From a checkpoint of a small audio captioner: decoder layers 6, 84.5 epochs.
Rows from block 3 of the text decoder, named by matrix and row number. Each number is 128 + 24 x the weight over the matrix's rms, rounded and kept within 0 to 255. All counts start at 0. Numbers have three digits each.
# v: cross-attention value (decoder.blocks.3.cross_attn.v.weight, 128x256), inputs 172-255
v.0:080161129118113135134162126138121110133137108094123189182166105116141136143117170111160096078139146131125151124129117110088144083117163147076105133120117116121127163134133159118099155137150111132135138150154148113161105135144083105132128106110078117044
v.1:111127123080141112133144135096126170158124108143091174116119112091123134145127077113177130092122167147150168116090099119172112125162157108118109145110104142122141112154129120144130113126144180139158138116125108110124120101084115146160135139156154083078
v.2:126098190093085112091091081130185130135147179127110076066155121146131124178114138090149160137177110071110118137112071168072158151082080164153113162127171204071133119104150139137183118143078139128143108102155105112159167136148145111174123125126117137125
v.3:105193163120157147114101125094098144129086146129123136162130096095125095085176107129150087146095129109096180093119075112141146114207121115139130104129139147132098120087126114092167115131131151170121122139121119120134134118117175114138165122173140140097
v.4:152096146067089105133098072097130102146153164129145113089152123113113185089130094121151075137123134153163165139133124144117160157150150134058138157131113154123105187130174130146119179136164144105090119114151128123085129148091106157123193162176102155100
v.5:046115111156101064106111187134134134091122157067156104080160126158118123166181126120124171129111200121183150122109102154140150138086139147151161137125119126169134104111178099164152076098172156117104159113115129144070156105152112153173101098133207169074
v.6:151134118099122144153112145095163119100163143168151118102108084095107128131123170147170119114139114082116197070117171112113092085128151122145097177149144120117138133152138116118073139117124129097111153143159159127167152126136165105138125075108138126128
v.7:150122127133099140148145150112087148130096172143129069160104100108080179113169156143103107159099094157131089106169174074111095146168124109104098115112109148147128124115147125119132130190113124177152176096194085111092174104150178130096087141120132130153
v.8:092121170126162121110176124163159111146104159119137104075126185114092102139132129124139109105117098149159186109140105117113102127138137151111126169123125179161138151146087122148129123135093138097145100177094158134165137130136166105104142164115129130169
v.9:130111152103174227149093143094106111107104138125123157153130104110148096115140105128166141136180206102124132104108113134118123100129170152130110078090144122099098110151091160155177122066177129180065087126173116162160154104141127127061133101056143162105
v.10:138139178072104155120123166163140127105111186173187101134163178142081111167089184134128168118154140106088177066156132166077136108150148134112048170116132137123132177154098078113152136116119165141149130155145146143152091125186093125092142125140151106136
v.11:094130106126175169106100151119131114155097109112145140121130159166131144155175142133193175119133068150135190140159182078110140117133168145152104108097139112165090111154092191128105091157101131136131096101113145106125153073136116109146116106117110156137
v.12:128133133149113140110093105093113128042159069143115089099058179172137099189129151152092204104127129137140124155117122133089099139111146087182102174128156127085120115105105071112115074118091139178111144086141080130144129105107145120123209110132127128189
v.13:103148117188161152081146140131119128104082136122177080123159152127138164111078134109066134117162081105081079136174130127166108068119117158176134125113165100137139118096151113124159078105090155111129090128124126143087116111139123101139100120117120155148
v.14:115097087118205155155114079135144108106164162091125085162134110120123138137123141163145083132122069161090130154149125090114156120139110083067148143110106086121123160140162146097111179175133134131090121144070136115125141168139072128107118125091119163173
v.15:156139077150168104149112128116125110129117141150135116156132143187118126128125115151123137139094136151101173145139107159171139115134129158146125181163138145096121123141128106165099104122132155122101128139069142134132123165130115160153139203166138151155
v.16:105161148119152150164177106104110123134187152081154155146108114122153136136127176111123078114118144112127130110134132129159123138123127136126163200139125144121161194124126103130127147156120140133183116185163122076107191140129118135123120148138150118157
v.17:159156140166159143100135132195115079120171095162105122149159112071121098143156146092106128134151149112116159116167121125133115121112121151088116159115154125109111161171110086129112146095142129138138121108156139146138162108184121107108114120122133139127
v.18:131138094152133088106124123136130140118104122073145142133137200077149149144136096099098122103130132147157135114135124139097157150134144165136192102159138106141131157113135105102154124137145102130154161126114101116119169098124069146096144130110138147134
v.19:118123105093125179142104119140113149112126111181131115158124101139126098110149115139142086133145131135156179173142167096143096130143075134124106130160111095093103107110156139136132108114120138137111123108119087111088094142106141096130112172134173091153
v.20:138066096135145147165096065073135110094097148111145166136092145128143132137106119148135097097132099146204169106116114086118135127122086133144110109164129139136126139144115114106129089119127097158093119139119124051093119134115106118124105080102094152112
v.21:098078117121133128143109178093115130188153122130060114152075137133131108114191126142136141144165121121164145135127162121105121139102129168149148121153151143149149129158117117115161066123067117118167153108153121151138109155097159093100087117136134146083
v.22:133141138165145132108143158153142144142109116102156088122173069142148153101182144111113090145177090120149123120081076131087135096188120122140082144113142142160127118112127107163108141122147146083126148107144187096131124096168154085193133096071141124137
v.23:102145161165102110141090114128107132110091107114107134125120146128111146113129158135127191119124134137106123153108163139092126104128133125119134124122114120096164125119144141119156161129103156125149107126141104153078101128102124145110088139080184147132
v.24:131123150137152117118155119130129139121140135126112148119135131090083073116122120138147116184111135175117129116135061116153155105112116115109093126149142070074129104113135147194108126166084076096142128149107128126104143144142117116142125177156093078116
v.25:115144169116135117174118162157129098145129123134106097140098121137131113148108105139177065168143102173155133096177150133109101154122112167115143104134090121151099160142130099152143145147105133177139173121114092164139117139172122128135139158160151094149
v.26:104112143162113089140081100150131136195139089181078132148145135147131147140140150135123065177111131159136176115182142100162097106141145106133103121166117151109134121140121160116178129121145144160149127128118134141089103100171167112143147105140136142119
v.27:096148111131122127149126121133126113096139110126159124153179106086145117122129111092076147146183179130106112133130099116083117134139126147194138122124117125079071144097166099104162158104126155118121134137133127125140137093130124165131179112068158109140
v.28:084162115122154127080136151125109119116128160112107153129097106126118120094152128107125113081144107097102097131125125122087119114145137135128137111135121152146103155114129143116148136123110157119094080111126091084128095101103116166141123135119139096091
v.29:107086127101134168079106150109174103135133132128118113135111127163123083128161132094134145101109122142069151102141116112125110105181134131136133141110124135063089115129120107124139090119121110135154068159134105118085178097161099126132098074083105144137
v.30:166118139159122139126163091124165102083082106128123124102158129149149097120085139128112143125162110139110130162068137113137163086164126154170138163127166079101162099134145129160163057146096118157139177140121089139105145090135134136134107144100079151143
v.31:108126106126169115103118095143125077157184114120136169125157124126143070127143110164163125142131093135124109108124170108121170197115126089093111140122130099093132149123094109181096134146147187153141127104137166149067116086129142141096151145082130104076
v.32:118135126113132122133136144120116105118096152106137141130129140134127111141130121109116137146124144105126155156118145134109088128122114131145130132097127138087165149132110090113127128147131137096093137123148133151140121134178094085139101119099150161128
v.33:096093114114138088149137128165139139116123091136153123139116133153114109115111100142115132118116113107092120121131150170115141090154150143121092142124119134132156114124147118129143133134104084147131139157146094141129124124085154124130136133148119128168
v.34:103151097148111131110179101169138111130142155127120131143149138130088087137169135126159108135146130133132144124122139123137094115147126154143176149103149158118122106106173120121106094127123165136099151125130158154145141146177122148126122135139111143182
v.35:090120110154137126112136092124101130115106162132115180189166116137142135121146113147164126141167096168147141117085120133125118106129160123128122127100165133148100114155151098134146110123109151092120133130120088064148098118140149108148117126167120173164
v.36:120107102125139123120166099161149126120136102113148096127138151154142118123131174130169132146159137196125125173093170131136115118149152117136135083119115131139108146130132155099140109107157109162126110116113140144117161164134099100116135088101108141148
v.37:107157160119133143106102158110144097135113117137148147129126129122104129167121090157130110151121113088120136087150090147122101135113116119118120143139111110113140138158104106150126108120111110116159127145118123136114118111158145108165128089132114128113
v.38:144126109124138144151114116156092135148096141140150106124141119114132136137144120136133142114136094129065129110141194121144165075108131160139120111129179141143133125157106087118141131123135123149123177123130160156108087141132124146163137113094130112146
v.39:163101104118117097145104126145098143138093105145124095148152160113138140156125117197125126099176123157123135123135141092134112082177138102159112099108154083174119131108132132125130191155127128124127121131128110144174097135154140143148084146123156110106
v.40:140107116128109141127127161092100140141139110146100106103156127146164152116121128157113094071149124172105152115096106130157143150168106113132150134119135097159137102141131098113084176159125173164133118112133093144168135135173106114100126163120162090111
v.41:155083161163150136107126110118099130121132124148132102112123146133165136110155187139114130131137140112111173141083122113139108125138148110150141100112173095089115084110163098119110133135129139121105167173152113144144088158159118170099112145077123149111
v.42:174099143120147148102113121143145115141115158147086126125122157111114126104153143115124148143068088140094140137124115096115135152127124126171144119152133125134123145106148101138117130128147138107114140100135119127129137102116136127137137171106090136147
v.43:145127153120100131130115161101098118138157128135109134107148121118116167104126110113103123127157159087163104154132113107110223102091130139100167124154157115105147151116130140095083162139118136139138116180124113143074146177123121138139112119089156090106
v.44:132107130113112135158110130082152129102107135107128104108131136130123147105132158169123099095129109140109137102141157116170129125146145117132104129159101150187139099172105090170096108108090125157138137135132154122122125119096109149088148146130133121151
v.45:114122099133119106118153136155137118111123138115143117186132103119122139150093119135165163145090112172112160110133115169083140144134141110124104133113104134118115124149107144086162125127152095122119137105131148113142089103090112102135124148116129138144
v.46:098120136118119131120096155137108148105141112143089155104170096151126148120117093105149101145127133111121072135125126099119122112161125131096140114111167087128115169102101157115122127137118109129150070111117119121127131153124117127104161113116156110091
v.47:154203159150120136065146140176108141123111153141131149144110139130184073106083122140150156118076130129120149095100121145096098123121128153144085120100156119104118142135128124147109147132143126122116124137121150090145139121172116082147158106135124107135
v.48:142109114110115140122087115139137124130114120133127132149151121165125149104110114106107150105132146110110110119094133139129168135108123108156112148115080143129112168098131122134153166121111137142109093122099151117134175094136131133145115129118095114110
v.49:121118116157135089128108106146162104132146114142126166116124112126093094130168095128157121133093127126144123141098097156146110110098104080142098167153158158118112089111129126155127136109167104149140140092123123136158123100146109159112103176138142126180
v.50:095135141082131134131118148178115114109185133099143131149073141153144137134100125109104140139147149152167149139165082136092162131180093076115145151128114106171165067124148112156129101118114089116152106139130132047143154145099139152106107137131191082140
v.51:144097075121151123122118106152162137127130144080145129148163160107094131147102138081116090136100121112076113141147115170129147138112126122138168082153171166121140133106141121145196108122146109163114127140148108143168160131062066103112162159094125153140
v.52:144088070096146157110128118110122101155145123125130060081103135099120189102098139115182103100161111140101159106114121094142113120137128157106139165113148135156117113121121141126103103119130178111126122113143156125104112161127154110130120137089111106128
v.53:151116123116134126130103129117161168089175111159182113125130103117133175070144146121123131109153140145181142113130151143124126134160172137091166098137148157126169098121113127120129131102158161143114097101122129102088090140114115114112119120118148125116
v.54:109123151146107143090140105116157130132133139108118119143152188146111147130105151102072156105094139149144120102115125144110133108138135091161157107158103118104110154114141142132126116116106147132090095124148147154127101124139136107159112123148119114116
v.55:134123141196131130128117167115112160121171172112155079148097109107145136131117126118145142141151121175093111123092114137126142113103134134100081128128119121176103137140133144122145142119175123137082094161136095084092154145140114148098096151123153119140
v.56:097162143124107122135161111118130099132131133123169121137152145118129114152099160098136141152143094120112131140106117126100130143135102109149099137117145100109092118115086110111105126105118127136107106143155083109167159120113113137146120156126110110150
v.57:077146103102160121108117117155140139110163139134170166127067130144156103142098125137180114133133126115134122152139119083099125117123138155145119094105142162120131109101113103129119118113146152093164110133146111109161143107092169157152117121132142081133
v.58:123111106102125158101088109116132129144074093122093140196129122114125122105156120130106135114147179091148156171147117120113118113151133114137121148115105069115122135119155134091123153153112106166122131120138090117133168138140111130112111098140121157157
v.59:116163172152127144081147147135140125131161121101113109144172131140166131099158149161102167115159105076125081124143146115090103146172166147134115132099116117114115138146150131134144155136162147180129135143128106144133129113102109134112138111140111111097
v.60:133118117156121117099120087134105134100144127129114145138105130141150072167136137151099127094136134139147103105126113120111142097147105160174122119160129135154123120122100125173133119118171128156118105123130124121133142111111118176166122137161145108145
v.61:115112114120109118137157098167127123108127128152145099187088134118136143127128117108118081132121116079140171119121139100095130106144119147117118092086122137121096108148119130078125135133163148120152102084128105136100132112170170125101091100131141118105
v.62:174097126103181111133143084108158098124149122165152111136136165094088150144101117130176078116135094116149136133125077091118117116130114116137149065166148138112124130115121124095142141130158139139143100117182080136132098094122130125117122148099072112163
v.63:151107118102136158135106129133136185100120132100118159087121125120124187135191124154130122147111122089125160147132140135124151132114132118126143106130127093101110148154160125127095197141102090128156107107135139123122131169129151125133142134111081168157
v.64:158152115113166104120131125155096152162134116171153084092116089117131108132098145142090121177099120114162123100043100149128086074097133111128121110084131088099121176132145125151160154146130109136141108150107126101088121166141093136089138119125138114209
v.65:151140112129147123114161145162143103104127133112162165120131177154130141124131135143172118143127117143152144152127124117142134138107144148115144104116152160111153108115108126154150140117154142102158137130155134158155163093121124119116154144103157113151
v.66:120165107142133140136148132133123099153147138120129128178095131144108126145142155132113133157111106151162157088127104138147140090084091146140125159127166077132103114099143125186143141140111132116163100129116130136146105176104091150142120082162119119151
v.67:151160133150144129113121147130123112144139088134148124089124138141149120174158135085128151154112131116120136113115103139111110130143104095147100159122119144175091146140142140151141113151148087125105123113129108123100101164109119175094128174141139080114
v.68:095160128111111140130150141095101169147135167110109120129117131117112102114082098156093120181092165153159107135157137138104096131111145116142127086112127120131159159172143116112164128140181109114163150127134113111160188063172160112095153084149146076120
v.69:098144119117145107077144142149122122131123112085130136155146135121152157114145138095174122122135134156126130115143116095090141118135128125130120111120088101107096109120122124124105121098118143148132116132142108176119135114144164140115119125149127182140
v.70:121100141094116117147131170140107135098117103079146105092109149129155117136115112154130103128099111158126119137159151149110156156111127105135131156101114117149096160138116116113089139106143141090134151107144117150119147148108115140141139102129095160145
v.71:123116092135124154140160114111141106116110111151167145155115121096154127144121148133141120108147121129131114083090088138100119108151108146080172106134107096138087141122168111102122143113122129134141102135098148095104151153128125091101111110141151186122
v.72:157139132103132144142119166134121164122122123089096135135123135120138128112110136137135135124131140132122187132159144177105134084129127131140108182119157115147145133116152169157126128110125095113137118160130137148168145101118144112079154162148103158134
v.73:114114136135120123139131150099153165126142124137114124096116132108141117132127139166108135138130134150175125079145124115102114158137140126119148141126110083132132133133140113125103125099138130127154132126115162190130115129111140147135131141123119156081
v.74:126104122124119130117159127111149163104120183095097103147118117093095129146114118177188145139118166147134135128135143151134100139106108128105118111106128144127107159109136113111130120082130125120158130106114154136112123075124127124125142167106126116111
v.75:110158158129159146154114112101128108158112147117126073143143114142101092115127128162097115124132108152153117142147150137124129142130087174157075141091131085115154140145114124086132149139139070134149102136103147122153132100143076145145140162134106102148
v.76:183097131185082144140126095140156138092136111118132121109165124112103151130148126104089109122128126138097098143140145161109146161109116097117130112135146139108113091149129141109145103151153096107160141113142123152117081187117129173114134120120126112128
v.77:138098103138164080087153134122103141142161124103139120115138133164158135127120131114090139128172175117104102140137158085078118133114136150110127144133159123117102117109087117120099096153150137118150147165136128117114114139131135149108085123132137105097
v.78:124090145130120146136125110144140113155092145080117154106126156120119128165166154129138115158122127112118126124164114141080098134100104158141148142124098105118128122151103126160151121163177140142136150148142107142099121156148142104098119126138139119160
v.79:103159145151138137121120095075115164112135116113128162131133160077101105088138133124164115179127115132155086150136116108115148111168134135130196076086106124062091129088142126142093151119142119126126103107138154154126149080101133134168165097153104120109
v.80:120136108120104121142130128100133148133127139152162099130131161110091096166143107127107110142138125113152139158117113132140117118136125108150119104100111141088149148113105123165131158153144133145142102154157138135140134128111137125144121112161156106140
v.81:127111117119115162136096117127150114134120133111116103155112125121071121157172167099134153096134125089126161112146123095136177106158083132102162136125122146125137120186148153100111140157104142101093135113112131109106132145155106138110132165117124134134
v.82:156152138074120093152148124122096167153137150146113111125130140118156118137148118117128100100140128094115147146127097150153095110177134118144111118095101091171161171111116127149134126103158151154135166191153170117141150144147102142128152141139111148110
v.83:143124112110162138151121085175152128109180159129088146144102117119092127133164157072121150112169135161145120094125158098174122129088131154085163161120129112170141177124149117125130122117141102123113146124110173103117108116154107104112158128140131096152
v.84:182141107121093128143119126125117132108173119154111141107159117132092083129106177133158094112154127100099112111137138139127115133133139129148141157089131121097144162134150079142103138098143131111174143155146154135093110139138093138082084168127117128100
v.85:113143108142118136108119149123155110158151133125136171138107173127130145112133137170120129126148110123152109127122113124124137143104143147120115109112146127120134084158101087078139133141147133130136130157192130117163077124131138134145158120119153132162
v.86:112147087135129123146140103181116112090155143100143149142086143139149118130134136070121136081066136136086119126143174138142140145153120131121079127169130134117149101132140111146097126152153084124098153127105102131166149126156133132123198113160141164157
v.87:125161130122123139141119167121158150135118092122117107119126101117127105140109086169119097134148108139125119157126125122138132110112082078096161100152141168108122146176113101128111129151144113094170147077151130071154168145142118126154089162117153155140
v.88:110145122109169143145151144084146145107143153126061105114135093138150100143137116177148130122159120133123121129111110087125130121103111114101133117102149095133135161120120162116165115118124102078148111079138135133153157124134117104151102139121116111144
v.89:111139149156133146140144113105127110152081119145135144111107126092138117120135128111149114150088140137102147159128153148129119090114145136140158124121142160090153123120154166165124124147090122136117129108118118116155175122129135126132122111094122147117
v.90:171145100123141163139126124177135135116174105116094158125108129131102099122107131132141126146086148164117125114122114139095167100132110138082118179112112084134143112092140132135189099074138173146122100116126115124129120131139111109132152157143157101107
v.91:083069134129132112151156146131093155130131110140182101116130120117149115090107127090136130119130163153108130141154172133109115142154159090078126118132129140156103133122116161074144157133103139109102145102087129109161130138114107143142089139116136146120
v.92:113127099115123125113119089137124163088106146123160130171114146109104077160127098114137150126122129145142107145139138127122138128117119166142130116107121096158170168101110128137173146132094122116179133119141151154135173153085121115160115142113164064154
v.93:125128116120118127127092149108129107124117155146137161148067162115093121092116146150099119111160133126134144174153132151122147125152102107147097138130150121121156098165147090113140150063074131120106159132145110100111167156126126106138109163129144133155
v.94:164159148164092149147146138109107128117091121147133133153127121089122142131143168116126120107129136123132158137144132121127149121131135141144111101131134112126151122129152134139126122120129148143147098130149157119176170151133145178127116120145100146126
v.95:125132138158130151155157129173157121131114142141154108140153127118118128135127148148142159106143135159164117150108136163123141128160107154140097136120076121158148103080186137119131133137138110145085109146129158167129084143123164133136126138112141166131
v.96:130108143138133126145139135127174128165139125153112082135104117105122174094123157122132172132131161153136117135131161142102142087137109091159115112156055096138145165124154157125105109096154119130138131151098135119099131106114175133152110106100135113140
v.97:099138141114113101108170140148161127126131162093127150131154167122121097143141163149141149137127140073095135157099128112109102119092111160110124130109174127144147150105174130132165125079152130129160114146126102120170194129121131097144086117123169134121
v.98:114087109119111134144121117162114141128136118161166112127131106112127147123106091149145145170120149112130138127111154129140131134103183157148116135120122118088098097145144158135105112109152122104130108128175113125148143116136131096126111105129087105131
v.99:135107126104106111116109101155097137149102144122109120136145125151148120131127125073107140105108120100091130132155099112128151165138150109167164130087109093093150134119164091147133109158109144168137122085111093130123126134132104146120114148157140172145
v.100:096104106179170135076134138137117136173155112145186107131124103156113183141127101073183136108147120162097101142160144143126125129109143147159147140131177075124073172108118139133145120107110163139112112120107143134154142112144098112107115087119094100118
v.101:109117151138131102132101126105170167182133161178124083172126075108142159121129137180122107145098149130120127116133171164100170092159137130097149137125151134134128094183108133124126144138082171153126164124146120118152141175167126121134157107111095160104
v.102:162137136153121112137113120115125113117128159127127156123158123155105096133100117117110150135085139111141129110121138154104081111103075118141115130147127154141120153146093162133112148119158145099113104141144156156143112138142117114147122119117161139097
v.103:097131122117102153114152156148166145179137161119126127116126136163136117133125109053075147108124136158134127150120151101115076113120097117161093144115143134141098160101152083143132128126150147124126091131112154145139158107133117152085124136100099124108
v.104:116135193140195129148129142097109146144129129136148122124116091107141150125122071169130133092094138109079096150103171114140174153160176167170115178129132109123109144117129131156143128171143145141115156123120141075144094136125065133115110142143136084113
v.105:109100100183138124085121114154079116129163140143147120139096142133110112133122110104133174113156145074129115112150118108106134119117128154122132108109146141113146118138129128112084111101156111105136114138146094124141166129079122162093149125137126114112
v.106:124150098081122153143102139107113128088136096121158136098124108154137116150128130139129162109151117119109122168105130122134117124129134118121105148129110121109124103145121113156106138130099103125158111112106126097103084154132144147121098161111131094144
v.107:115110155159125113105130131110151159133129118086150127120107130113091194123115170123144104152126071130108112113136129142105157118091147155096133126121117120151100139152113082114145125151093164147154132127124122123164122121148159144126124151131132118144
v.108:161115137139145149133142139132140116171139123127113113117110126101099172125140142109143145095143089194109114135099139152115182089160158108120176147092099091130124123144143129124118121151119184137134128112116132156137113140118087101128150156108088143103
v.109:116143178095106129142093167151140180071165109100122090116138106114134146116147117144126159134151147125088086103101153152087112110114094148145104101129120101139112126147105143147121142153151148159152128124136138091162108136124174124125112108098101100125
v.110:116124138129111101134124119142137152155104147088121141123157120120128139151126128139111097113128103114156101161113134127116135094136116150119140106148142152121135164154113108130143097134107115146141142150130123097138114131163136106128119134122126138114
v.111:134085167115159152094117115142105102114158135114119156119135143095121116092144062129144147110152172147099106101156111151097131110093144133113128097135146141142097130128150132145124156101140136138118115128134149157172101124154129154134153089110163144152
v.112:132149129134106125145129129100131096128138128120142115114086126083130124177110150146092117153177165141109087104148116132108124098152123148118103112156120126123082149119140096119172128126125075139143115117127134097092093133171115177115120163107099124098
v.113:142129162168121136080128113166133132146156129122106094138083078072101164065130125101086134107145126114096136094168165197093130085092113177142112107134129130112144123113192088159138117141176134116120135154154119112115137090149131116139065054089139137122
v.114:140133109126137119094143123150127146146171149115106117152112121097134088116127099105117087098112144130099114086105136098145148110139128115143163138134144123104108128130167127110122081129116148142131138141154130122123145101118166134137084096102133135142
v.115:144143126118150138147116120091116170139133092124197119149151099131128135049118086071174093084101148138128127123146123146134139109113121124126068104126126172151156116105071126124107137103185136166141107096145115121105171080168172091100148077124106091125
v.116:123146106117071140124117105137125110126152111109115134087109157100127112120114136125155156153098148094131120105106150174136122123124108117147149130119136156137154124118125141145152094122121145134105145109163109151112116111141137147100103100114097124126
v.117:146110131100119139118121119095150138162144159120114137146157149149106101126143122099109160125122150130132113119135144074117122142161138099124120151078120120125099122100135141174085149115139146122150137122149130120139137126144164134147137168132129113102
v.118:143129092134074127160110122119149141147147120093113127147131118112117127117110135151119120131125122141138119128119122112123138143091134148124113140132095127147137141149130138131149160115131121096140102143137155175089106148155150126133119136125121102114
v.119:171130119135155111149066120128110097109106098116144174158094118138165155189159116163119106176156131151105112147131120114117125079147137117100102131140145105139098130149124153149124118102142106176098108131145065110133150113132105130101127136108079122120
v.120:152141140124141079104114149078123136145127165142137137113127124133139112132104133113154128099106127142148132102200116117109122088112118160086110129143150102104109090101148131165129140137150143141143140107128131098144176130155108126120150101147119120122
v.121:152168107132138139117078124141102102109143134103144171141102161124128114095133114093105086134117094107118118097112158142113141129140120137141182100148104141112154120161138116102098137122136102124110103133135090100122092101124138095102134083076097096119
v.122:097154138136125111108159150154135146166112144152129098157150131143129112080101132124133083094119093105144151083130110101132098164119128108138134151127141129125130121134121104118113137142132158150117118117134101141170152123109175127132129113135132145116
v.123:144125117156126101135121149087145071143121102095075104149132102109175152194098085166132104129148106145119144152120095140137160129117097099117116117150124141176144116075081159108115108120161112130110130088106152118115158144163138148172102166140121114172
v.124:065101147138132104121149128101132157145122115083143111124129163098124177124124122128155167117125127148140111099153139114096133170153110117118149117113131120110114118113109112127140131120145133123113155143137137140128145110123114123153161108130115093114
v.125:125128116111141135117155182123181120136098118121135167082116156157092167170157113109166110127144125144151112128139124129123127142105165140092090161128118137092113149130119130140116111126118116102126103115149157137129130115103152110138117140146152125136
v.126:127097132090114102150112083093160066151140097164149118140160126101100105121103136084162081139136138130110134074142104126109142134110120109136156130158122127103124131114113131089099101128104125104120128157140140145141139120143194151132084134118111106175
v.127:143138162117120160153159138116175076166160168138088148150134147135123107153157151125126072152154118134141131066154067144118112120099143118132138126145123115162133138132136155122100111175118146124130132102138146142123135102126101142123124125177128133165