python train.py --model="audio captioner" --dataset="synthesized solo parts of chorales (CocoChorales)" --train_examples=39062 --time_shift_ms=50 --n_mels=64 --hop_length=320 --input="log_mel" --spec_augment=true --win_length=512 --tokenizer="word" --vocab_size=56 --encoder_arch="poolformer" --encoder_norm="layernorm_no_bias" --encoder_norm_position="post" --encoder_activation="gelu" --encoder_parallel_block=false --encoder_inner_norm=true --encoder_moe="soft" --encoder_drop_path=0.1 --encoder_num_experts=32 --encoder_moe_every=1 --encoder_expert_mlp_ratio=0.25 --encoder_slots_per_expert=2 --encoder_shared_expert=true --encoder_patch_size=[4, 4] --encoder_conv_stem=false --encoder_depths=[3, 6, 6] --encoder_widths=[64, 128, 256] --fusion="cross_attention" --decoder_width=256 --decoder_layers=6 --decoder_norm="layernorm" --decoder_norm_position="pre" --decoder_activation="gelu" --decoder_mlp_ratio=3 --decoder_head_dim=16 --decoder_fused_qkv=false --decoder_bias="all" --decoder_qk_norm=false --decoder_layer_scale_init=1.0 --decoder_parallel_block=false --decoder_inner_norm=false --decoder_kv_group_size=2 --decoder_positions="rope" --decoder_cross_attention_every=1 --decoder_tie_embeddings=false --residual_init="none" --optimizer="soap" --beta2=0.95 --lr=0.0022 --beta1=0.95 --shampoo_beta=0.95 --eps=1e-08 --precondition_frequency=10 --max_precond_dim=512 --one_sided=false --adamw_lr_other_params=0.00078 --grad_clip=1.0 --gradient_centralization=true --steps=12900 --batch_size=256 --epochs=84.5 --lr_schedule="cosine" --final_lr_fraction=0.1 --warmup_steps=640 --weight_decay=0.2 --adamw_weight_decay_other_params=0
Rows from expert 27 of block 9 of the audio encoder, named by matrix and row number. Rows with one number belong to one neuron. Each number is 128 + 32 x the weight over its row's rms, rounded and kept within 0 to 255. All counts start at 0. Numbers have three digits each. After the name is the row's rms in percent of the matrix's.
# up: expert up (encoder.blocks.9.mlp.up, 32x64x256), inputs 128-255
# down: expert down (encoder.blocks.9.mlp.down, 32x256x64, transposed), outputs 128-255
up.27 108:129112151128059187153176150175113172084135175178122117187090184119137139130122125116120121171154115119068143165157121120158188210101144123127066085116117149097131143171136126127161146102139121142119150140097087071148135120102170141081130141147151099131097198129121108111159070100145175038182120083094109169129079179161125098143128187093167088170148122159129090126145073044174096152098
down.27 105:114092120134190161130146120161128122110114133104129184061086139144094102136147135143152158139091096100137133142088094119048092099132096180080159153089148114120163145112151138114173179151155097117080083117150141129110103065154115125080103125140115075093092117121115162129175121177113097113158102071156116159149116107119144148042124113073152121052084095141157120105152136095179164122120
up.28 101:077085126120124128150161094124125060117161094071110121094086107146171177182111139168097122107104121105115141118056090142162163068129132120166143130132126179149161079086121082103105109122116080136049123123130103083124169139108147049147142138128138136149107150148170108111135202130136133098090153131142101214149185112178081157128093121100143116145098085190110139143171131163107148135138
down.28 091:122136131144116121117129170077077137133117120118094127125135095156118150071075060153131160130189187178203147133134187104149158113146134173072188180164141175170080123115130145119143143150153106161169149115136121191113129120126068161114112119119115056073121125132099171172145120173123145089164067128110136060155105084119122146205115142183148113126154141107127114122082190144088074155082
up.29 098:175138103139138124159137105143122137150091155119102123115176128152143151138139112167097143116105114105127086135094100080126056111104122158145181118147084104070194088095065134109101168143123144103115198150147151098073163188145126111092186104106087125135062145165181095144116104070125165114118172096135171138111148119162135069118091076146150093121106114136079091142124163135139137131179
down.29 104:079111109131142137131167105141143116143180126105133169110092080118132143148159131170150125077121141124110096133116189072145034160153095117150201142125175133111135146146045109118117167113127143071073105116092126141081097164083114117164164114157156139121114103104167138145101208118145118174147179132144119132118139124143134082121094147126118128117162132134165208118163156106075141085110
up.30 088:132070083154111083163120079152120093054094143147158070140123130094090130158089091147080103107136071140147099159126147101078056153133115094133102163131119130094081187081112124080093034153146102135132146153183083120154168132102090103190128150118198147058105162129138121151102101160152098154135168142140079082106132128117102096134181050114158138135140091082111147068115142113115168113089
down.30 090:092124160135168176119119178120111075152181122120154180172104110197137152149100176117180136121119116123073179112156134102131162149135080120129187116147136104129194148133126138105126170125147149089153149174154136109119095121107130005095135138153128099144133105115145158138164159150136143097149101112077135144175150162125029138079125161153134196137127108121134104156136130162126138141081
up.31 118:036134076070099066146099177129129144113118098056105089188139108080135151154153174127137119146102119094139045089054170144100139117147146129145158137101134154069145165082136048140147129139118131120103103142116140122168125151116166053161124170115199150168099145110192167139124155125109099123073127102143132085126089145107135091108143107124145157102108163151096154096089113160096072160094
down.31 113:097154151103044156126105134139162102142112126133110118166139106116106143102147062079105126127133175145115127058159161135125154147136166162154174136184143147131047116102103136120091141158144022166126085121113148135047118153150143133116080077086102128125095087096115158107127121152148148094152135120111165153109094120086093141149155131138140110153162122091131097131152158089174174172150
up.32 088:112135222185154088095088117145089087142159149111065119145137161124139163128134143126151084109118130102158066094145174139155106150173118151138150153119133120091203057115136112157099125102181087106176097135123121112147083120090164140128102122093114141138171075131091096085156115113122150111097173130130120114111101153098126180165152180093127134141091081116061104139152120179098167156157
down.32 096:098114157146099154082113105100095159116124099127164051151202117124141142077080095124137099121150129124090158179095110105204137115142129128156161174168140154103055102165129130108062123158097081092119120143141131104115121131114211101084100141115168097127193133110138172134164123194149140103140148148168143202097090119142097161150115108149103086097098178119144117113139124129109090102150
up.33 144:094173143043065172138127136143118058095131100107112160077106131132175136099137157141148154112118164145138132098102088111186157182181147112097196141128142169151154086135093058121091152153091105153128117089130140119082164156130136132100171134181149109136143150094148140099127103119102122144108172084127132122146172137183093140110100047102115158138109139139093129139067178099140186181098
down.33 125:091145117130136116083119208100115179119103133111114178134115135131111084151153129135115103135129141119133123105127171151114148114095102141088110162131165139112061136152181117090172109118096147144170157107100093131149120024108144216146115168160153205150174040103107228139052098116119159091163072197080113119134066116115136131151129120156074149151191137134126129124177132089163104164100
up.34 119:185162160094137111180162084069197168145074180080114102102188141129126090135150149151224126136087101134122096084086165130165105132141158140115097069151149075128188098205104119136165159138145104138157166100130151132156085122110186145072190129092075151165150172136176120100098181153114086103146106149180133131116118127142133131130137083043097126148142145154107122116143118092156122103130
down.34 116:192105175115129081165159124087205041172137156136123134109132098118159134165157097140148101116122089101107144126114166128140162114089155151139081090124161100117162121162170120131158128144119135104154170100180130053127068147120139150117182142129128053119158147120118130111138145155146117142111096162153147145177079162144148094112133135074076058112109111157094104147168125047150134083102